From a checkpoint of a small audio captioner.
Model: 8.65M parameters, encoder arch preact_resnet, encoder activation relu, decoder activation star_relu.
Training: 2800 steps, batches of 64.
Rows from block 4 of the audio encoder, named by matrix and row number. Rows with one number belong to one channel. Each number is 500 + 40 x the weight over its row's rms, rounded and kept within 0 to 999. All counts start at 0. Numbers have three digits each. After the name is the row's rms in percent of the matrix's.
# convs0: first 3x3 conv (encoder.blocks.4.convs.0.weight, 112x112x3x3, standardized in use), inputs 23-45, a 3x3 kernel for each
# convs1: second 3x3 conv (encoder.blocks.4.convs.1.weight, 112x112x3x3, standardized in use, transposed), outputs 23-45, a 3x3 kernel for each
convs0.95 112:468491458519520500475491491478515517498520480436537521507488494519501524519493423490555452479503520465468422533553501524507486497481502519436491536508401493477519481571453503448565615424496494519516414484578541525523529512491501535459526442521509517482460511494481527492563509493422533535528523477475543543528537469499461517535537522425493605530533525439544508517445539648576451475500509536524445422500528546448484428543550525534519499544491514482479507531464512456496490500495538506544461534487502477465560513475530530500488490437437555479520548544510524506517544475494438515496519510498549528495537485464493522489432601
convs0.96 085:488526461445481478449497458473405437478518480518532521464444496505496453543484468478497503506465481518493461538472468470501523509503498510502469427489499511519501418434467531514501487493443485549520519437451504524504553537533592527531459462475470531589449561479470523514445509498497485454567492537525434479440476454476519481515540557530551468573579570571498477538512512474486536500509448499542484551551524492507566533474449489512486497471461532488489588502471507573529487507456573501544493463447501498421497499520523533588538581518535536614487480447542498510519503516558524529541504536459501487514479528531434457552533532
convs0.97 112:507481460561527503459478547613453444520542490430455527492511522501460518524423473483448461525513523508493468501564523542487477510490520519517482544429541495445519467513512513477517528494488503593427529525499538465438483473541447523490538517486431582561492490577488444484555484507444581504504483480613428498472517483497485515580490480513561464581545465428527506529450535539443489528572483564456492462455491492532473486495454462493562558553460560459507406480448523575439421496541469466488460504484545482430442529511516486487532510493453563447469479494550463526545471532461477516555482504545525479512478471423592525601473465
convs0.98 100:468527444565605502501512515579494492547530563545541496496483508520518575579518482493475527579480470490575565458503417503538507518500485605495487499453495503500433472545489518468470545522521482457507523441613540478542496570426467463486533471491568478537532545509491514430510536549480497488535485452473585497490566494448483490495440549518574481497480504524472464452497560515415487541637538450493519519484503511450625509390549467459583405463561515507498441500554483476467485401490487469494460504409514565491428486496482511438506521596521516493550542522494446498505540482461472465489541463455473514492503516470539531436531521
convs0.99 108:518501516452528472478573532523493477506545408497533488510465490483510509526515498516494459562502486509473546521563505462468530526485500553566415521536429479473528448493505494463500491523463469558458504467525578515509583462534535486443415510446480484505543498495544439520594468461472479515473553503516453466503498530522453507511485448518566535522491570481478512464503516552506457484476515532478435449496538590508451521498553513474473498453526474524571403613587558489490494565501545496490418514477494520497427537490491528587442509577555552542532486487578545474488507470580443488577545517568454505501513512539528470633491614
convs0.100 107:468474447455475468495551503538503444460508492493389626518412483523492430492539525522494493484519515535448498518477463555427488505525525486451546518448469472531525515528478466541492544528523503452488491487456479473398507578487485487540511519446499540480536471482557426442486575461384493604527508531561477536431474505477431481512535455456405542458522495521466487493454559594501447504527421493514479452469566444551478538506511514473366494397593492506462497471460566526465530456480497463525473516494480471485450532475471618488502486473485532546551519566474465535495417509541470480492585517506423502474465500491492508490502446
convs0.101 097:446435495489492523493453441418495536570550482458478493526523480478499453471533511495532506569470447431488468476503479578596483488500443523488424496462541454503525533546497483457552505557481508501457516483500491474554499467540522548443436471412473545541484548508481483556570437523468526567524501468488483463471493579493449495515520519486552487481521471474461558458583514507534497441530402434466580528501502457448568486507471494442516430470463478496540498488439505459458466500550499536495542527540432503446458454508481565512499484484476453464526493470521509520475472496562554546507418491472566479523454510485547534511510450
convs0.102 085:486499481506481476467486408539510520553494460590559448489472506517592497511533586513446483444551511490458508442448452506540511456468460484475455494432457455497420492582469527448475525554466465530451440454413578511495519581518540465477491467518501563514479538562548483539533486473487428545528465436527476529488517466578462508532613489485510557494592488529548517449518446511557452567531510504519504506528442524429465451477501454575513460499525481523490539489490512489513519567592507494458452469459454505531507520465564519472504524474580546498485499535543568533485502506574494403451488556465443475481568529478446509510596429
convs0.103 102:554570500576488488499463540520483555379568506528493495476513447541505482570590507550469533531453516508546497586454465458567492492517466501486474535520494524538473566403466533563542497499486546497529487435513508432517522479498524477484514499492553423516487497549480573473551543478526489500494484547443509505522498516565479493558536508529429509513584489533512535544493449601450483520496444542453479485554507499518537484587466469446612474502512447573526485457494452489483524519539485480532476514475450488461479449492424467467499488519547513501524463482518536490524469469487567558559463458469575523522459466488499473507499497
convs0.104 095:549458531574555502470503493487553494465483473521550463496456501509539523478549580574451544497485526520461559523495501497492480449519466573455514507502443477469487417505530484466499540477517519532494550553529530500471483509390576472583461432509458460515477496501522538500523401511533549534500499489487511531558426487505558493516477468526476523496528484483512467544543521509482550445454409554483482443464552448495472582395423487526477518449441497524478482490501472499481502513576530512488453561552544532494427544498408596574444514430505490471520516501507495450424437501459519420503498446498429549457459441535464535557541581
convs0.105 101:527475587508569557530474448590448506425487557483560488510468466530466460415500480505516535441518470474389521463596559532525529501474483463481439449504440406450538517483591432427494578517515466486521539576553511472433470501532482539549593507492493579436453475451553594504505598496544478480515565540584447523538530500564504518445527528515513524559515460500534554501453440432494491535611451473468501522547482491485516482543522472496516516434438570473556493516471468471455463518475519512504495428490472497469538495474490521556492502442452568491481523580498460538529471540468470448505570487480449508459546426431487489567407476
convs0.106 100:520416533536546457536499507537599509520452551408476560538487537531466482519491457466508509589460537486573497503506455531502431481516525433457555489531472505516505503606530510485478548483458482569479512475483536487502480560483469464596503527490461451505518524540555504557488482540480501406502490476395537521524465478457557504501629573491485513516463557513572575540477463473458532400518567496599478474526523407472472512454443548454496535584479518466540470482493509485516542509461500510424496587497443565426482447557531528519477514484512518526541453488434542530438501443519467534491513526505513493569524566438494518502506523
convs0.107 109:444485559552445482505524514560549439458481505539504515479501472508470498498500512462578483497506483511459512492530475524455441477513471439530538490496468516459461619556509477528526462624506495497479507501496518503546555522478416528556517437478517552454562511505489493561503560441530510548464527596482442454586537466517478508557575447487517449465480523480511556438485540502440549520558562539542412525441458464543468525485511483534437552508476466492507516455460536505485471520430478517514452587509567380473517498522475518500480509595481487496561519448540492501516505493470450531460600472556517499487564587542448512546508468
convs0.108 097:448499483552467469431403470580511512460563512439461534571484506569466436562550472546498418477476503422476466576484536531542436442464501539453540507479491432543434516530531431515568513526444514552463544512486441476433611468554446527516526558462471555494548504566512533562503573432458521525569490549511471500495454503470512460560568470514517520482498448459475528492466460628587428441527449470560464534553476476459529521479440545469506436515518499454484463427508487492455530503555474519458460475486497458488479534487480504485476509461531504498447494531504487431448515429449458534551528505459570467505439513506552511566445485
convs0.109 092:496463497511512468455486441555501502486533489578497560477504512541514506479504499490473440538479491472428439494470458475487490502483402449544485510560474533526497452484469542438583507473527481461496506504442455525507481415422527554496495511485454509553509546524530422510489534449473445441490477495513568523452522500541576554469503536461514540505508509567508464521479487522624458557522481462452461531486481478520559452499523450419546532500553513515523468526460554477460457472594470586547480449429491497510540576475478467525477499482482512500493527462486540435526503445468423460496538461462510477473486517474596490490441422
convs0.110 099:529498471501454479493514498467566567437499510505545556449453490508575505479461533502446499486556391424494482514500479605498437476483483463556520513502507490534495455584458536485493495517497494504529546477442470411538494492547492490580563535499463517422476626478460521490458465469508507544414513500560473438445526469476567505497533514523533444490554533430491488442424594519467437554491462470423557521508515448419565546553483532465453506502475497469446508513494520530515540501511444437484486529496470547525524478523494533497462529553522454498543570452496510507495465478485549477465451530527528444432498450534500433491498466
convs1.95 102:493504444439459518480460519513434493552500442419555538527496563515491523523504519497554461491443584532492440475459533537549438539512494485489522585462492471461507528548448392551500550539574484463522530448574449522531502527511460486517478530497570483528514488544548560458567538483534508559543553569548504507409548556525421505490500492524546471490511509455538534486485531541516439535479531448515545513486559477544497439489509561488586405555451490507553553473554529504544506498555452527449555484536464519452513552523509462507482536476513450491457544465509525556520464451541557533492502523494450520535489512507450541497521467
convs1.96 093:444465479465447487528608482465587470511457502540533474472481515487475559472521531513481488538483520526539458448490478493460403386461436456395590472565479541572484484519436433434563469469511465505537499506459461465465566554589545505545580527564472501491462456471547553512485499416448500642548416456503440481487498464550550488567538511556486431507496496469502438515529420451502491524509467456491436431513520427500491503441455496490452468516441465490462528493478458474570538555443561488507492458489517523551549517462429559611511510561510457534468500491491501537503437497478528482477466409514468576438498502557475540483511505
convs1.97 107:569475533531513506490482453498452502557514453488496486508484520519474507503486488463510497509520503493501453559504524506491496569474534577504464434579547458473427487490451529470446483488503501534462505515495499527443516498477504517495506451477490494529499525600494542420511448532494504434469501547496557480531460554512553465460496519488493535502526497546480563492525600528485506423578464471440545600498466447534544537572444489462484464578480444525540457462472489482512423543451497490526552426519488543548537389572508461520395528507425547503513591492555446530503464518495532550489487524535448475453564534537484576540558458
convs1.98 095:558475542491516489518508472571525555515554494511440447457509498482570568462512431475484478447517498469437472515539450485453475521414517501483494474494560421535535544456462436467534567447475558527406504486484449538463522512537456591531504467501504535453494464457453506542513448504460468481489435572582516459440474472486540538485528561506509460508516465555540544454573537467480483538547455521541432616501462492556508582481498518485410564466470520458541533499540486533452431469495497534494467544524556485495492500459425437496533418479529558448555561501421587511491544489494474501511488527472595507465598462445527484496477466
convs1.99 107:583529389481529481494413488487460488537552475468511538502465550519463501540481486512494474495439530544507500502503477497507510450486514468510538499456562528491557458558470527536514430508534565539502459494513457527393512502514513476488502425582505512539510437549478464476537465548521493532376486458533511486511467497515543534506501467489531490532566511567505510408488496592480400476530456485531529549467479511557505453492494525406529597463447516497524499546458482491482553557486441580509555513558476530525459513506520465553581481592553538415443482517495537476555475597451550472480389544486443489537467560404578467494477564
convs1.100 105:542471510440525558427454529536454501547562443466469528518466517479525509482466506568460568503519484472541474472497512514396604528487518444618561549480528477444504539490461524497437491425501507533526498527447499483402524464473527513516520504521468556498578469470608502453488508481621519471450468520477473489515549508487464458496459551477521505515584483444474544439484485431538470474514457456491517503482526471496462460544473476463451521536512454576485487480419513477523495463503490444546481417509487510543518513564585572512494436545500497502512431522549486520457529560497501477445511592552444467517446485529541449499479520
convs1.101 095:505547500520499472493531530545505486477516473482523505455455564645491491456539459429470490601529503497493528531466499495547514491427527448501526450500479453426593512499496511477544554505512546492495512545486549448527506541472537542485472462481469503443509430500472516467502502470521484472512531526434475555520522450418568563478510493479439481463489451541473548494456516497516465478470487570524413528529502560467537491530509519571469510478488549512504535577415497476456456482516487470455468467495481504486561465537431503505573503533478555470518467550591519447461520469461436507495504558557534505444460457498550517480499513
convs1.102 093:474564458633452472532532529486470448483555476498461512444501523421455482497508449445476528420475489498647410523473488478475521514527497472477529464533414508438503500554492463517485551455468582583519513504526464553551497505519561471452465465446514482505519510496461560493474489541547483467437514501529452504490551525601442434549517468543546532511550509467567418501469506582498506584534477455517497540498493480535494560496505588486496504499470511500444444527497474515500491466555488523467489469472454464527495491508513487518457445532584469505538579480539446534456487478489477544511506448519502474495497478490512522421502436
convs1.103 104:583485497366514522583459516470472496514469575532513553430522536517514449488442601522537437541510490572479523491529547498568535506539405536510491535557464402449536469527470524513499548496537498468460468493481520462514512474460500525485475495529474578485529453470497452563553513462512503488465517566408527533486492444467430469584476501491546528432471501523522553502495430529517465509563508511482489483467568524494520546476427454543476476542500632539470512454573475457518551488518502495491475508501514548499471532437515445452455562507483437501523495535481571510554439533471531506470549471473422544480531495483605522519446575
convs1.104 101:525572560532477450448455545514443487493563511511480522550393431536515500472491578512431556463536532464444522475525487508532554532541385503558532522426569491472469581500476522518486499559457494499534513511455499466450449516520489420416550494462467477508513569491502471552518457455365460538459545488493485557545500463504513507466542603531447500538490500535473388458513506488523605382468560525531450551502500474576508450485542510450494621469481494545464471517488476565483507496529511468482482482422500516484518533511478506482535528574560500551464459466422506470492490441465518562578513562407490541532581487477498519526547530
convs1.105 106:574461520522482483495505576488512450528500500481521493446509518465499535563472477489492494547478542552505496462482489545567425447437539525489508484421489520440512528533503393490456551535518513524532541561522542454541500519534539558537490478448563582436464557522468480540526506518482522481569467479478467432507454516486538451506490523441460488588523477521482421513545527528474527576573557478470545538543474486480414540551490453510495547554548491453536453563535518482522544496493507466483420489555438523450507530520546463529520414554495548488466484543472563501502409501562584509507503475496498491495521458523510512532503507
convs1.106 102:444557541532437521459539399498519515600489398390477548460543451502493443498550547541589509438393465491429530484480488548505482471480400526456510515525503493505502500561490567487492512506524501476513544484492434474590476495510478535434491528505578470438489516462492476476497421486475513483469550470550514453438429581466559432493542496513532521486554441418538550469530503474499450532457510519501504541555408450597534513501519518465523537569503520553455498459505474429548473527511505496482483522484451527492557432496558448488509551519550496489544554537584529530476520476492531459499534471529490513507524546517412533441583483
convs1.107 106:414490536465543530507503512505572516520550528460487481463558518483552445466477544591582516477461527541554457542514446464492550487447497500491428497457498483545531559534571406531539500559448536458578476564543555479450503485485524447538448489485548401495507494446436527511464486458477533490528477529488525476511480525573531455497532579552528482507479476449506497486531457475524528473528449528447557524495521460568549535497469493448475550527483525488466473504523615427553530410520478520434479459525524513481528551463529538409472506487477446527559535403447568548563493469405520483542462522501564430529504474483553488510467558
convs1.108 102:494496495446524480497493498458458499562520461513535515507510536539551499458433543523563565519451487569574534537532470472583528532444520463555501440488456488450517564517480514502487469454523517470570538522459560526513476539458488461562473441514513488503428530584535534537494512536526526458520549541420520440473473563487473476538483441442544531488454549484507582511463537449475497518466529567526443446554575456488484536546434542431513492505508490519466548467490482461479473487536495511490498448518473459525500507493457470507531495473525585483469595465466522427564461581490512530468463485447474534423522535480548510498475498
convs1.109 088:511508465511578513492507502428535549525462491488547464585528511486501548483468499432481424521525485477478535494481474442530417544485465528561516544575436448505460564499436580578494535467524449446445419541497564479425476412476516509473548523464515426481519549494518496545505517514464465497467464522457535470510515508519494397472493468465521500552559494514508473525506487531444522478445473494556549453545520474513531588494410521496551502517511501543476513514475526539524469522474573550455558478583456467500507409482567507575528494551620522453531433520421476566466481513519496478484537527474542484484508437429512534507560432
convs1.110 097:481421559500454462521442511554453499493528514466500540522488508529454468535491468516425514531448496476579477481499564518535440498486515559522521486478538522456441496506531474454550475492505454516491519503490456446526479479524505479461537472517514395499512517442511523582564426538508525465425542528494483458461535652498460502460535492537493472489462473451533451518411462466516462537485515471517490430546402501519515465534545503447506503447484461530470559478479510465497502472444419424552526538474458486474501491565537490591439519543522519491497507497490467520492511488439564471519433513504496471530504529520472474466443577