config = dict(
    input='log_mel',
    encoder_activation='relu',
    encoder_depths=[2, 4, 2],
    encoder_stem='deep',
    decoder_norm='layernorm',
    decoder_parallel_block=False,
    decoder_prefix_bidirectional=True,
    init='torch_default',
    adamw_lr_other_params=0.0014,
    max_steps=2800,
    epochs=1.0,
    warmup_steps=560,
)
Rows from block 4 of the text decoder, named by matrix and row number. Rows with one number belong to one neuron. Each number is 50 + 15 x the weight over its row's rms, rounded and kept within 0 to 99. All counts start at 0. After the name is the row's rms in percent of the matrix's.
# fc1: MLP up (decoder.blocks.4.mlp.fc1.weight, 1024x256), inputs 0-127
# fc2: MLP down (decoder.blocks.4.mlp.fc2.weight, 256x1024, transposed), outputs 0-127
fc1.299 094:46 53 60 63 63 22 44 41 73 60 33 48 35 58 49 71 67 57 65 28 37 46 70 34 43 66 45 24 50 55 45 34 71 73 46 70 65 65 51 51 54 33 75 54 53 42 44 27 75 80 46 39 34 57 47 54 50 76 60 43 47 57 33 41 72 20 46 73 48 57 46 30 60 37 62 39 36 84 65 49 58 58 55 69 27 19 49 70 68 11 39 67 42 63 62 41 39 32 52 71 49 40 51 31 52 70 61 50 54 58 46 45 45 57 66 29 47 57 38 36 27 47 40 72 31 48 56 53
fc1.300 096:29 50 73 46 53 62 50 59 54 46 61 34 29 42 63 70 58 41 40 79 34 52 69 15 11 42 58 39 49 34 32 75 39 46 59 45 74 57 61 45 58 53 31 66 24 38 59 51 63 40 73 46 37 38 38 46 58 28 47 73 32 71 53 50 37 57 38 39 57 43 51 42 39 31 50 56 45 40 51 63 45 48 17 65 60 36 58 16 61 10 45 36 52 47 66 50 48 25 59 44 61 42 69 41 25 33 50 56 62 59 50 67 34 70 70 46 39 65 66 42 49 39 67 63 33 60 65 48
fc1.301 120:84 60 53 68 64 52 65 41 66 31 35 45 56 58 75 46 44 45 56 40 50 67 58 51 60 29 34 48 58 37 47 49 40 80 44 43 52 56 50 39 54 35 30 56 27 27 51 63 29 66 51 46 68 50 74 58 40 54 27 49 27 56 53 68 46 47 51 80 47 47 43 48 48 49 55 37 25 47 99 54 38 57 27 50 29 57 39 64 41 33 41 41 49 48 48 49 34 39 54 56 42 58 39 42 45 37 58 53 37 67 48 67 30 79 49 49 55 44 72 19 42 46 32 24 17 42 42 34
fc1.302 108:13 53 53 67 25 48 65 13 42 80 45 43 65 44 65 53 45 46 46 61 48 68 45 40 25 55 58 49 40 50 31 69 29 47 53 58 50 32 43 44 63 61 40 69 28 36 23 68 74 41 37 32 71 70 68 49 74 49 50 54 26 39 49 48 48 39 55 39 46 51 34 20 42 32 45 40 46 48 41 60 68 41 62 58 57 42 50 50 34 46 57 20 54 60 55 64 55 27 65 65 40 55 38 75 36 56 97 97 14 76 39 52 52 82 51 43 43 62 20 63 33 40 65 56 39 36 55 41
fc1.303 098:57 34 55 57 56 61 47 42 50 37 29 56 52 73 47 65 35 42 52 74 39 35 52 55 42 41 54 48 57 68 27 64 76 37 33 60 40 64 54 37 20 48 64 79 25 31 28 49 56 37 49 45 68 66 45 84 75 58 68 67 30 38 61 35 36 49 52 56 43 59 36 59 60 32 60 45 59 62 50 60 61 60 41 37 23 36 42 16 37 32 49 38 35 39 64 71 59 55 34 41 36 27 34 42 42 30 48 43 38 48 60 64 39 18 73 52 61 59 61 60 69 49 52 54 37 85 53 66
fc1.304 094:33 57 41 58 35 15 40 39 53 60 64 55 28 34 30 62 48 36 42 66 37 30 69 41 38 54 73 55 42 48 68 47 13 86 56 51 60 49 86 68 44 42 33 65 13 47 35 46 58 54 44 51 36 41 81 21 58 33 29 46 30 45 47 46 54 43 54 62 52 54 63 53 72 62 53 48 51 58 38 58 33 45 39 69 24 59 47 48 54 49 52 42 48 43 52 34 47 28 64 40 65 55 45 49 42 48 56 45 43 54 33 52 40 43 27 56 59 36 36 55 30 84 55 56 62 64 59 59
fc1.305 101:38 58 43 50 18 38 39 71 54 54 37 42 62 45 34 67 76 64 58 57 57 74 41 60 59 59 72 76 21 44 63 67 50 52 39 34 51 58 39 65 76 41 55 47 49 70 45 37 55 26 42 28 57 69 56 71 35 75 44 64 48 58 47 47 31 46 85 52 61 31 53 38 46 25 52 34 56 13 45 42 57 56 46 38 61 53 63 30 51 36 63 29 49 45 43 62 47 49 37 34 41 23 77 62 43 72 57 49 42 69 41 46 29 43 60 50 42 37 79 46 58 61 41 40 76 35 58 50
fc1.306 145:61 66 37 47 47 43 70 61 65 51 41 62 54 48 51 80 31 37 66 23 42 65 29 59 67 44 61 42 41 27 60 83 70 68 55 37 66 46 41 61 51 52 50 44 43 25 28 64 22 65 66 54 77 35 67 60 38 64 33 46 37 33 56 43 51 32 39 52 37 38 42 43 29 39 59 63 26 57 69 52 48 55 42 63 35 75 47 57 37 28 65 53 35 76 57 36 43 35 56 53 48 51 40 41 57 51 63 44 56 47 49 19 55 46 49 57 72 46 62 55 49 39 47 61 27 54 46 28
fc1.307 091:72 61 58 40 46 24 38 58 67 53 37 53 56 54 32 44 68 66 51 55 53 56 74 26 67 33 44 72 22 46 51 65 71 33 25 61 42 27 42 34 48 45 24 51 55 34 77 59 40 61 53 55 74 55 42 46 35 45 31 43 50 43 67 46 40 61 57 50 62 47 88 61 49 62 57 71 55 59 74 54 68 67 21 51 46 26 74 43 71 45 40 42 27 60 58 50 52 62 64 49 21 37 60 75 39 56 41 21 70 27 69 38 48 64 71 48 19 71 52 61 61 49 32 63 33 65 69 64
fc1.308 099:43 56 68 56 58 43 64 49 60 68 28 52 65 52 62 44 45 24 79 60 59 70 67 64 57 47 63 43 53 40 56 54 07 58 55 55 61 36 00 59 46 27 57 66 43 46 39 35 45 55 38 38 59 44 51 58 34 67 17 59 26 37 68 72 43 56 73 53 50 69 29 62 66 29 35 35 47 38 30 42 34 28 68 50 54 58 59 34 56 67 81 78 26 44 59 50 44 77 52 50 52 20 42 65 33 36 85 53 21 49 31 52 52 61 64 46 58 50 48 49 54 45 42 63 60 75 49 66
fc1.309 088:57 56 40 51 55 51 41 51 54 48 41 41 50 35 71 65 44 55 45 58 50 36 45 34 46 51 68 76 30 44 51 68 39 60 35 64 54 57 39 76 53 35 69 42 37 34 40 43 37 67 57 53 58 33 95 48 60 52 32 61 30 60 54 30 88 49 65 53 68 51 32 42 52 45 29 50 50 81 45 37 64 50 42 35 56 23 43 64 28 54 72 79 30 38 40 49 61 29 37 51 67 68 34 63 37 34 35 69 24 59 57 57 47 78 39 54 62 80 66 78 42 70 63 69 49 83 62 59
fc1.310 087:55 51 57 53 52 48 18 65 69 64 77 47 39 76 64 45 57 40 37 46 42 60 48 54 41 48 74 61 52 45 47 62 40 83 44 38 35 34 19 78 69 33 21 53 58 72 46 53 59 34 39 71 45 51 64 46 73 25 43 57 33 73 48 59 49 59 63 50 46 37 40 27 33 51 44 27 46 77 56 54 60 63 55 60 36 32 34 54 61 70 36 44 49 21 63 46 89 71 59 48 29 52 38 75 37 53 43 58 50 78 36 59 56 48 45 53 33 63 49 60 59 51 37 29 58 21 63 62
fc1.311 097:46 40 61 47 49 36 83 62 54 56 31 75 47 43 57 75 44 30 74 32 64 97 35 44 61 68 64 58 64 31 48 44 66 63 47 29 48 47 29 51 63 57 61 53 38 49 17 57 59 55 45 31 72 68 75 40 47 45 47 43 39 45 91 23 28 43 61 54 41 40 47 18 57 42 51 59 34 62 46 36 45 64 46 62 86 44 48 27 20 41 75 44 56 73 46 60 58 57 60 63 61 45 29 30 28 34 48 47 37 48 37 42 33 61 61 23 69 43 80 39 32 57 30 36 43 67 57 32
fc2.299 111:48 43 49 61 63 57 29 51 63 44 36 43 46 60 31 42 54 61 50 60 33 59 44 54 52 45 21 55 51 61 30 29 53 34 67 47 47 25 37 72 62 27 71 62 39 70 52 68 66 28 46 49 41 57 46 55 61 35 55 46 25 43 39 52 79 69 41 58 76 52 71 64 48 38 70 33 65 33 46 43 34 48 31 35 57 56 70 65 69 57 56 59 54 30 66 27 40 47 65 38 65 70 60 37 52 44 50 44 48 39 38 42 53 28 44 59 58 29 23 30 63 61 77 53 18 51 60 57
fc2.300 110:47 44 47 56 63 56 29 55 57 46 38 49 41 64 29 41 58 59 49 58 34 61 46 52 55 43 21 52 46 63 25 34 57 37 74 52 49 23 37 71 63 24 71 59 38 71 54 61 69 27 45 49 36 56 50 49 62 36 52 44 30 42 45 50 79 65 41 57 75 51 65 65 45 32 74 35 65 40 49 42 34 48 32 44 55 51 67 61 68 54 65 56 48 28 62 29 38 53 64 42 67 73 61 36 54 48 51 39 50 37 41 48 57 26 41 59 59 32 25 29 65 64 82 51 22 51 65 45
fc2.301 121:49 47 48 51 59 60 37 48 54 46 29 57 42 53 44 43 60 60 69 48 36 61 43 45 58 48 10 47 41 59 33 43 57 41 64 49 56 51 50 56 53 38 60 58 38 71 23 67 79 45 44 35 41 50 41 50 60 43 47 54 36 37 52 52 62 63 51 59 68 54 61 58 37 38 78 19 66 43 78 36 33 36 46 36 61 51 62 56 68 40 63 60 47 37 54 36 44 64 72 41 40 54 66 46 40 62 44 55 30 42 42 33 55 40 55 59 68 40 25 36 56 49 73 32 32 56 56 63
fc2.302 110:46 42 53 51 58 52 37 53 63 50 42 49 48 67 25 50 48 53 46 49 32 60 48 51 50 51 19 57 45 68 24 23 56 39 63 53 39 40 35 62 67 18 64 56 52 64 47 73 63 34 50 51 37 63 33 56 58 42 48 42 27 47 44 58 78 72 40 69 77 47 64 66 50 33 67 34 63 42 52 33 42 40 40 41 49 62 67 64 61 55 55 55 40 36 68 30 40 52 55 26 64 59 65 34 52 48 58 45 52 28 43 50 57 27 44 70 63 32 26 27 62 64 74 55 20 54 56 50
fc2.303 093:35 46 48 64 63 63 26 60 50 45 32 38 45 50 24 41 63 59 48 58 40 53 52 44 44 42 30 54 46 66 32 31 54 38 78 41 39 23 41 73 63 24 68 46 45 69 59 68 67 26 37 50 35 64 52 55 66 32 46 31 29 38 32 50 78 78 47 49 80 60 47 56 45 34 60 38 74 31 39 37 40 50 26 51 57 38 75 68 62 50 60 65 56 28 59 33 40 44 61 43 72 65 55 32 60 49 58 41 60 40 45 44 48 34 34 64 51 42 32 38 67 61 85 67 23 39 61 46
fc2.304 102:38 38 48 55 56 61 29 58 55 42 31 49 48 66 37 35 58 58 39 56 41 66 27 46 47 47 24 50 43 56 25 22 62 40 67 56 52 37 42 77 61 25 75 51 48 73 54 56 68 29 52 49 44 59 35 53 68 41 46 42 29 48 50 40 75 73 42 71 71 57 68 56 38 40 81 36 61 46 51 34 43 45 26 35 59 58 71 60 61 56 53 64 63 34 57 38 36 45 69 27 74 76 72 39 59 53 50 33 54 33 35 41 59 32 42 66 50 40 29 27 71 63 70 57 16 49 66 51
fc2.305 071:56 15 45 64 39 43 46 52 58 33 64 55 58 49 29 20 41 52 49 25 45 35 48 51 34 54 55 48 25 47 62 32 43 57 71 60 33 54 37 86 23 53 54 57 48 67 29 59 49 30 36 45 58 45 44 60 71 49 37 40 39 48 42 36 66 50 48 30 35 69 35 62 58 72 63 37 52 38 55 61 48 37 22 61 49 75 55 38 64 66 56 84 50 32 61 59 83 53 75 18 72 51 60 51 42 41 40 49 49 39 55 48 51 39 52 48 49 49 36 44 67 70 45 56 47 36 78 47
fc2.306 134:54 44 46 51 56 56 39 45 62 43 32 51 50 60 50 43 57 65 73 46 36 63 49 49 56 41 04 54 49 57 33 46 52 46 58 52 55 59 63 53 51 42 58 53 38 66 16 62 81 40 46 36 47 50 37 49 58 46 53 56 35 44 49 51 59 66 50 62 67 51 62 51 35 43 81 14 64 42 89 26 27 30 42 38 52 47 61 52 65 35 63 56 49 38 52 40 47 61 74 43 33 58 61 49 37 68 42 57 30 52 44 37 55 44 56 67 73 34 38 37 46 58 72 23 26 54 54 64
fc2.307 078:51 33 45 78 70 63 19 59 76 54 31 57 54 68 41 48 55 52 47 58 40 55 32 47 47 65 38 49 47 56 23 17 61 29 58 64 44 38 34 68 68 40 61 50 46 65 53 59 67 22 52 57 45 51 53 49 55 51 52 52 49 28 28 39 75 69 38 50 65 47 43 47 46 34 79 36 63 53 59 35 37 52 45 53 47 50 59 56 68 44 61 53 50 39 42 32 29 42 66 34 78 55 48 53 62 40 49 26 34 45 41 52 57 37 33 42 53 43 36 33 60 47 84 47 28 40 53 72
fc2.308 090:48 28 60 62 65 57 22 54 64 40 36 38 48 50 36 44 51 59 52 47 33 67 42 56 60 49 23 43 47 72 38 31 72 36 62 53 40 50 23 49 60 35 67 51 51 76 42 75 68 24 53 56 19 58 47 41 80 35 46 41 28 46 44 53 82 60 47 43 79 52 51 52 56 34 73 25 63 18 45 55 54 45 30 47 42 47 61 64 56 59 49 46 55 43 62 39 43 42 59 30 58 71 50 44 69 43 45 54 69 42 54 56 50 47 32 58 57 30 33 39 63 59 77 62 24 50 48 60
fc2.309 090:46 40 57 66 71 58 23 50 50 51 32 50 39 57 30 34 50 66 41 69 41 55 49 47 50 43 15 45 51 62 29 26 52 33 58 48 59 33 41 74 64 29 72 54 46 77 52 67 63 28 45 45 34 52 35 51 74 41 55 40 44 45 33 37 78 69 41 64 72 50 75 61 68 38 61 30 67 25 43 30 40 47 33 38 50 60 73 66 73 58 61 71 53 33 70 42 40 48 77 40 58 67 60 35 57 36 58 46 58 54 50 44 53 37 45 48 65 40 24 28 68 59 69 44 35 46 57 48
fc2.310 070:61 73 58 45 79 55 32 64 52 41 42 38 51 50 26 56 68 63 44 65 38 72 50 55 46 50 16 59 39 61 45 39 32 35 59 49 42 30 50 60 56 26 61 57 26 42 50 85 70 38 38 64 39 49 49 47 55 25 48 43 46 48 64 49 75 56 45 44 75 64 52 77 46 29 57 42 65 37 26 40 37 71 45 56 59 51 64 65 59 68 46 69 52 36 70 23 19 45 47 66 70 48 56 37 53 43 51 56 47 44 29 39 58 20 37 50 48 41 25 53 58 66 66 53 30 50 48 63
fc2.311 112:45 39 47 53 53 60 37 52 61 44 38 46 46 72 29 39 58 64 57 53 34 55 48 48 53 46 13 52 47 65 23 30 53 35 67 52 47 39 42 65 67 26 70 57 41 70 38 68 78 27 51 46 45 54 38 56 65 42 53 42 23 41 38 53 78 70 40 56 72 51 61 58 41 36 81 29 67 32 61 36 39 39 32 36 50 56 69 62 66 53 60 58 47 34 63 30 41 54 70 33 56 57 62 41 51 54 45 48 43 40 43 44 58 31 45 69 62 34 28 31 54 60 76 43 19 55 63 55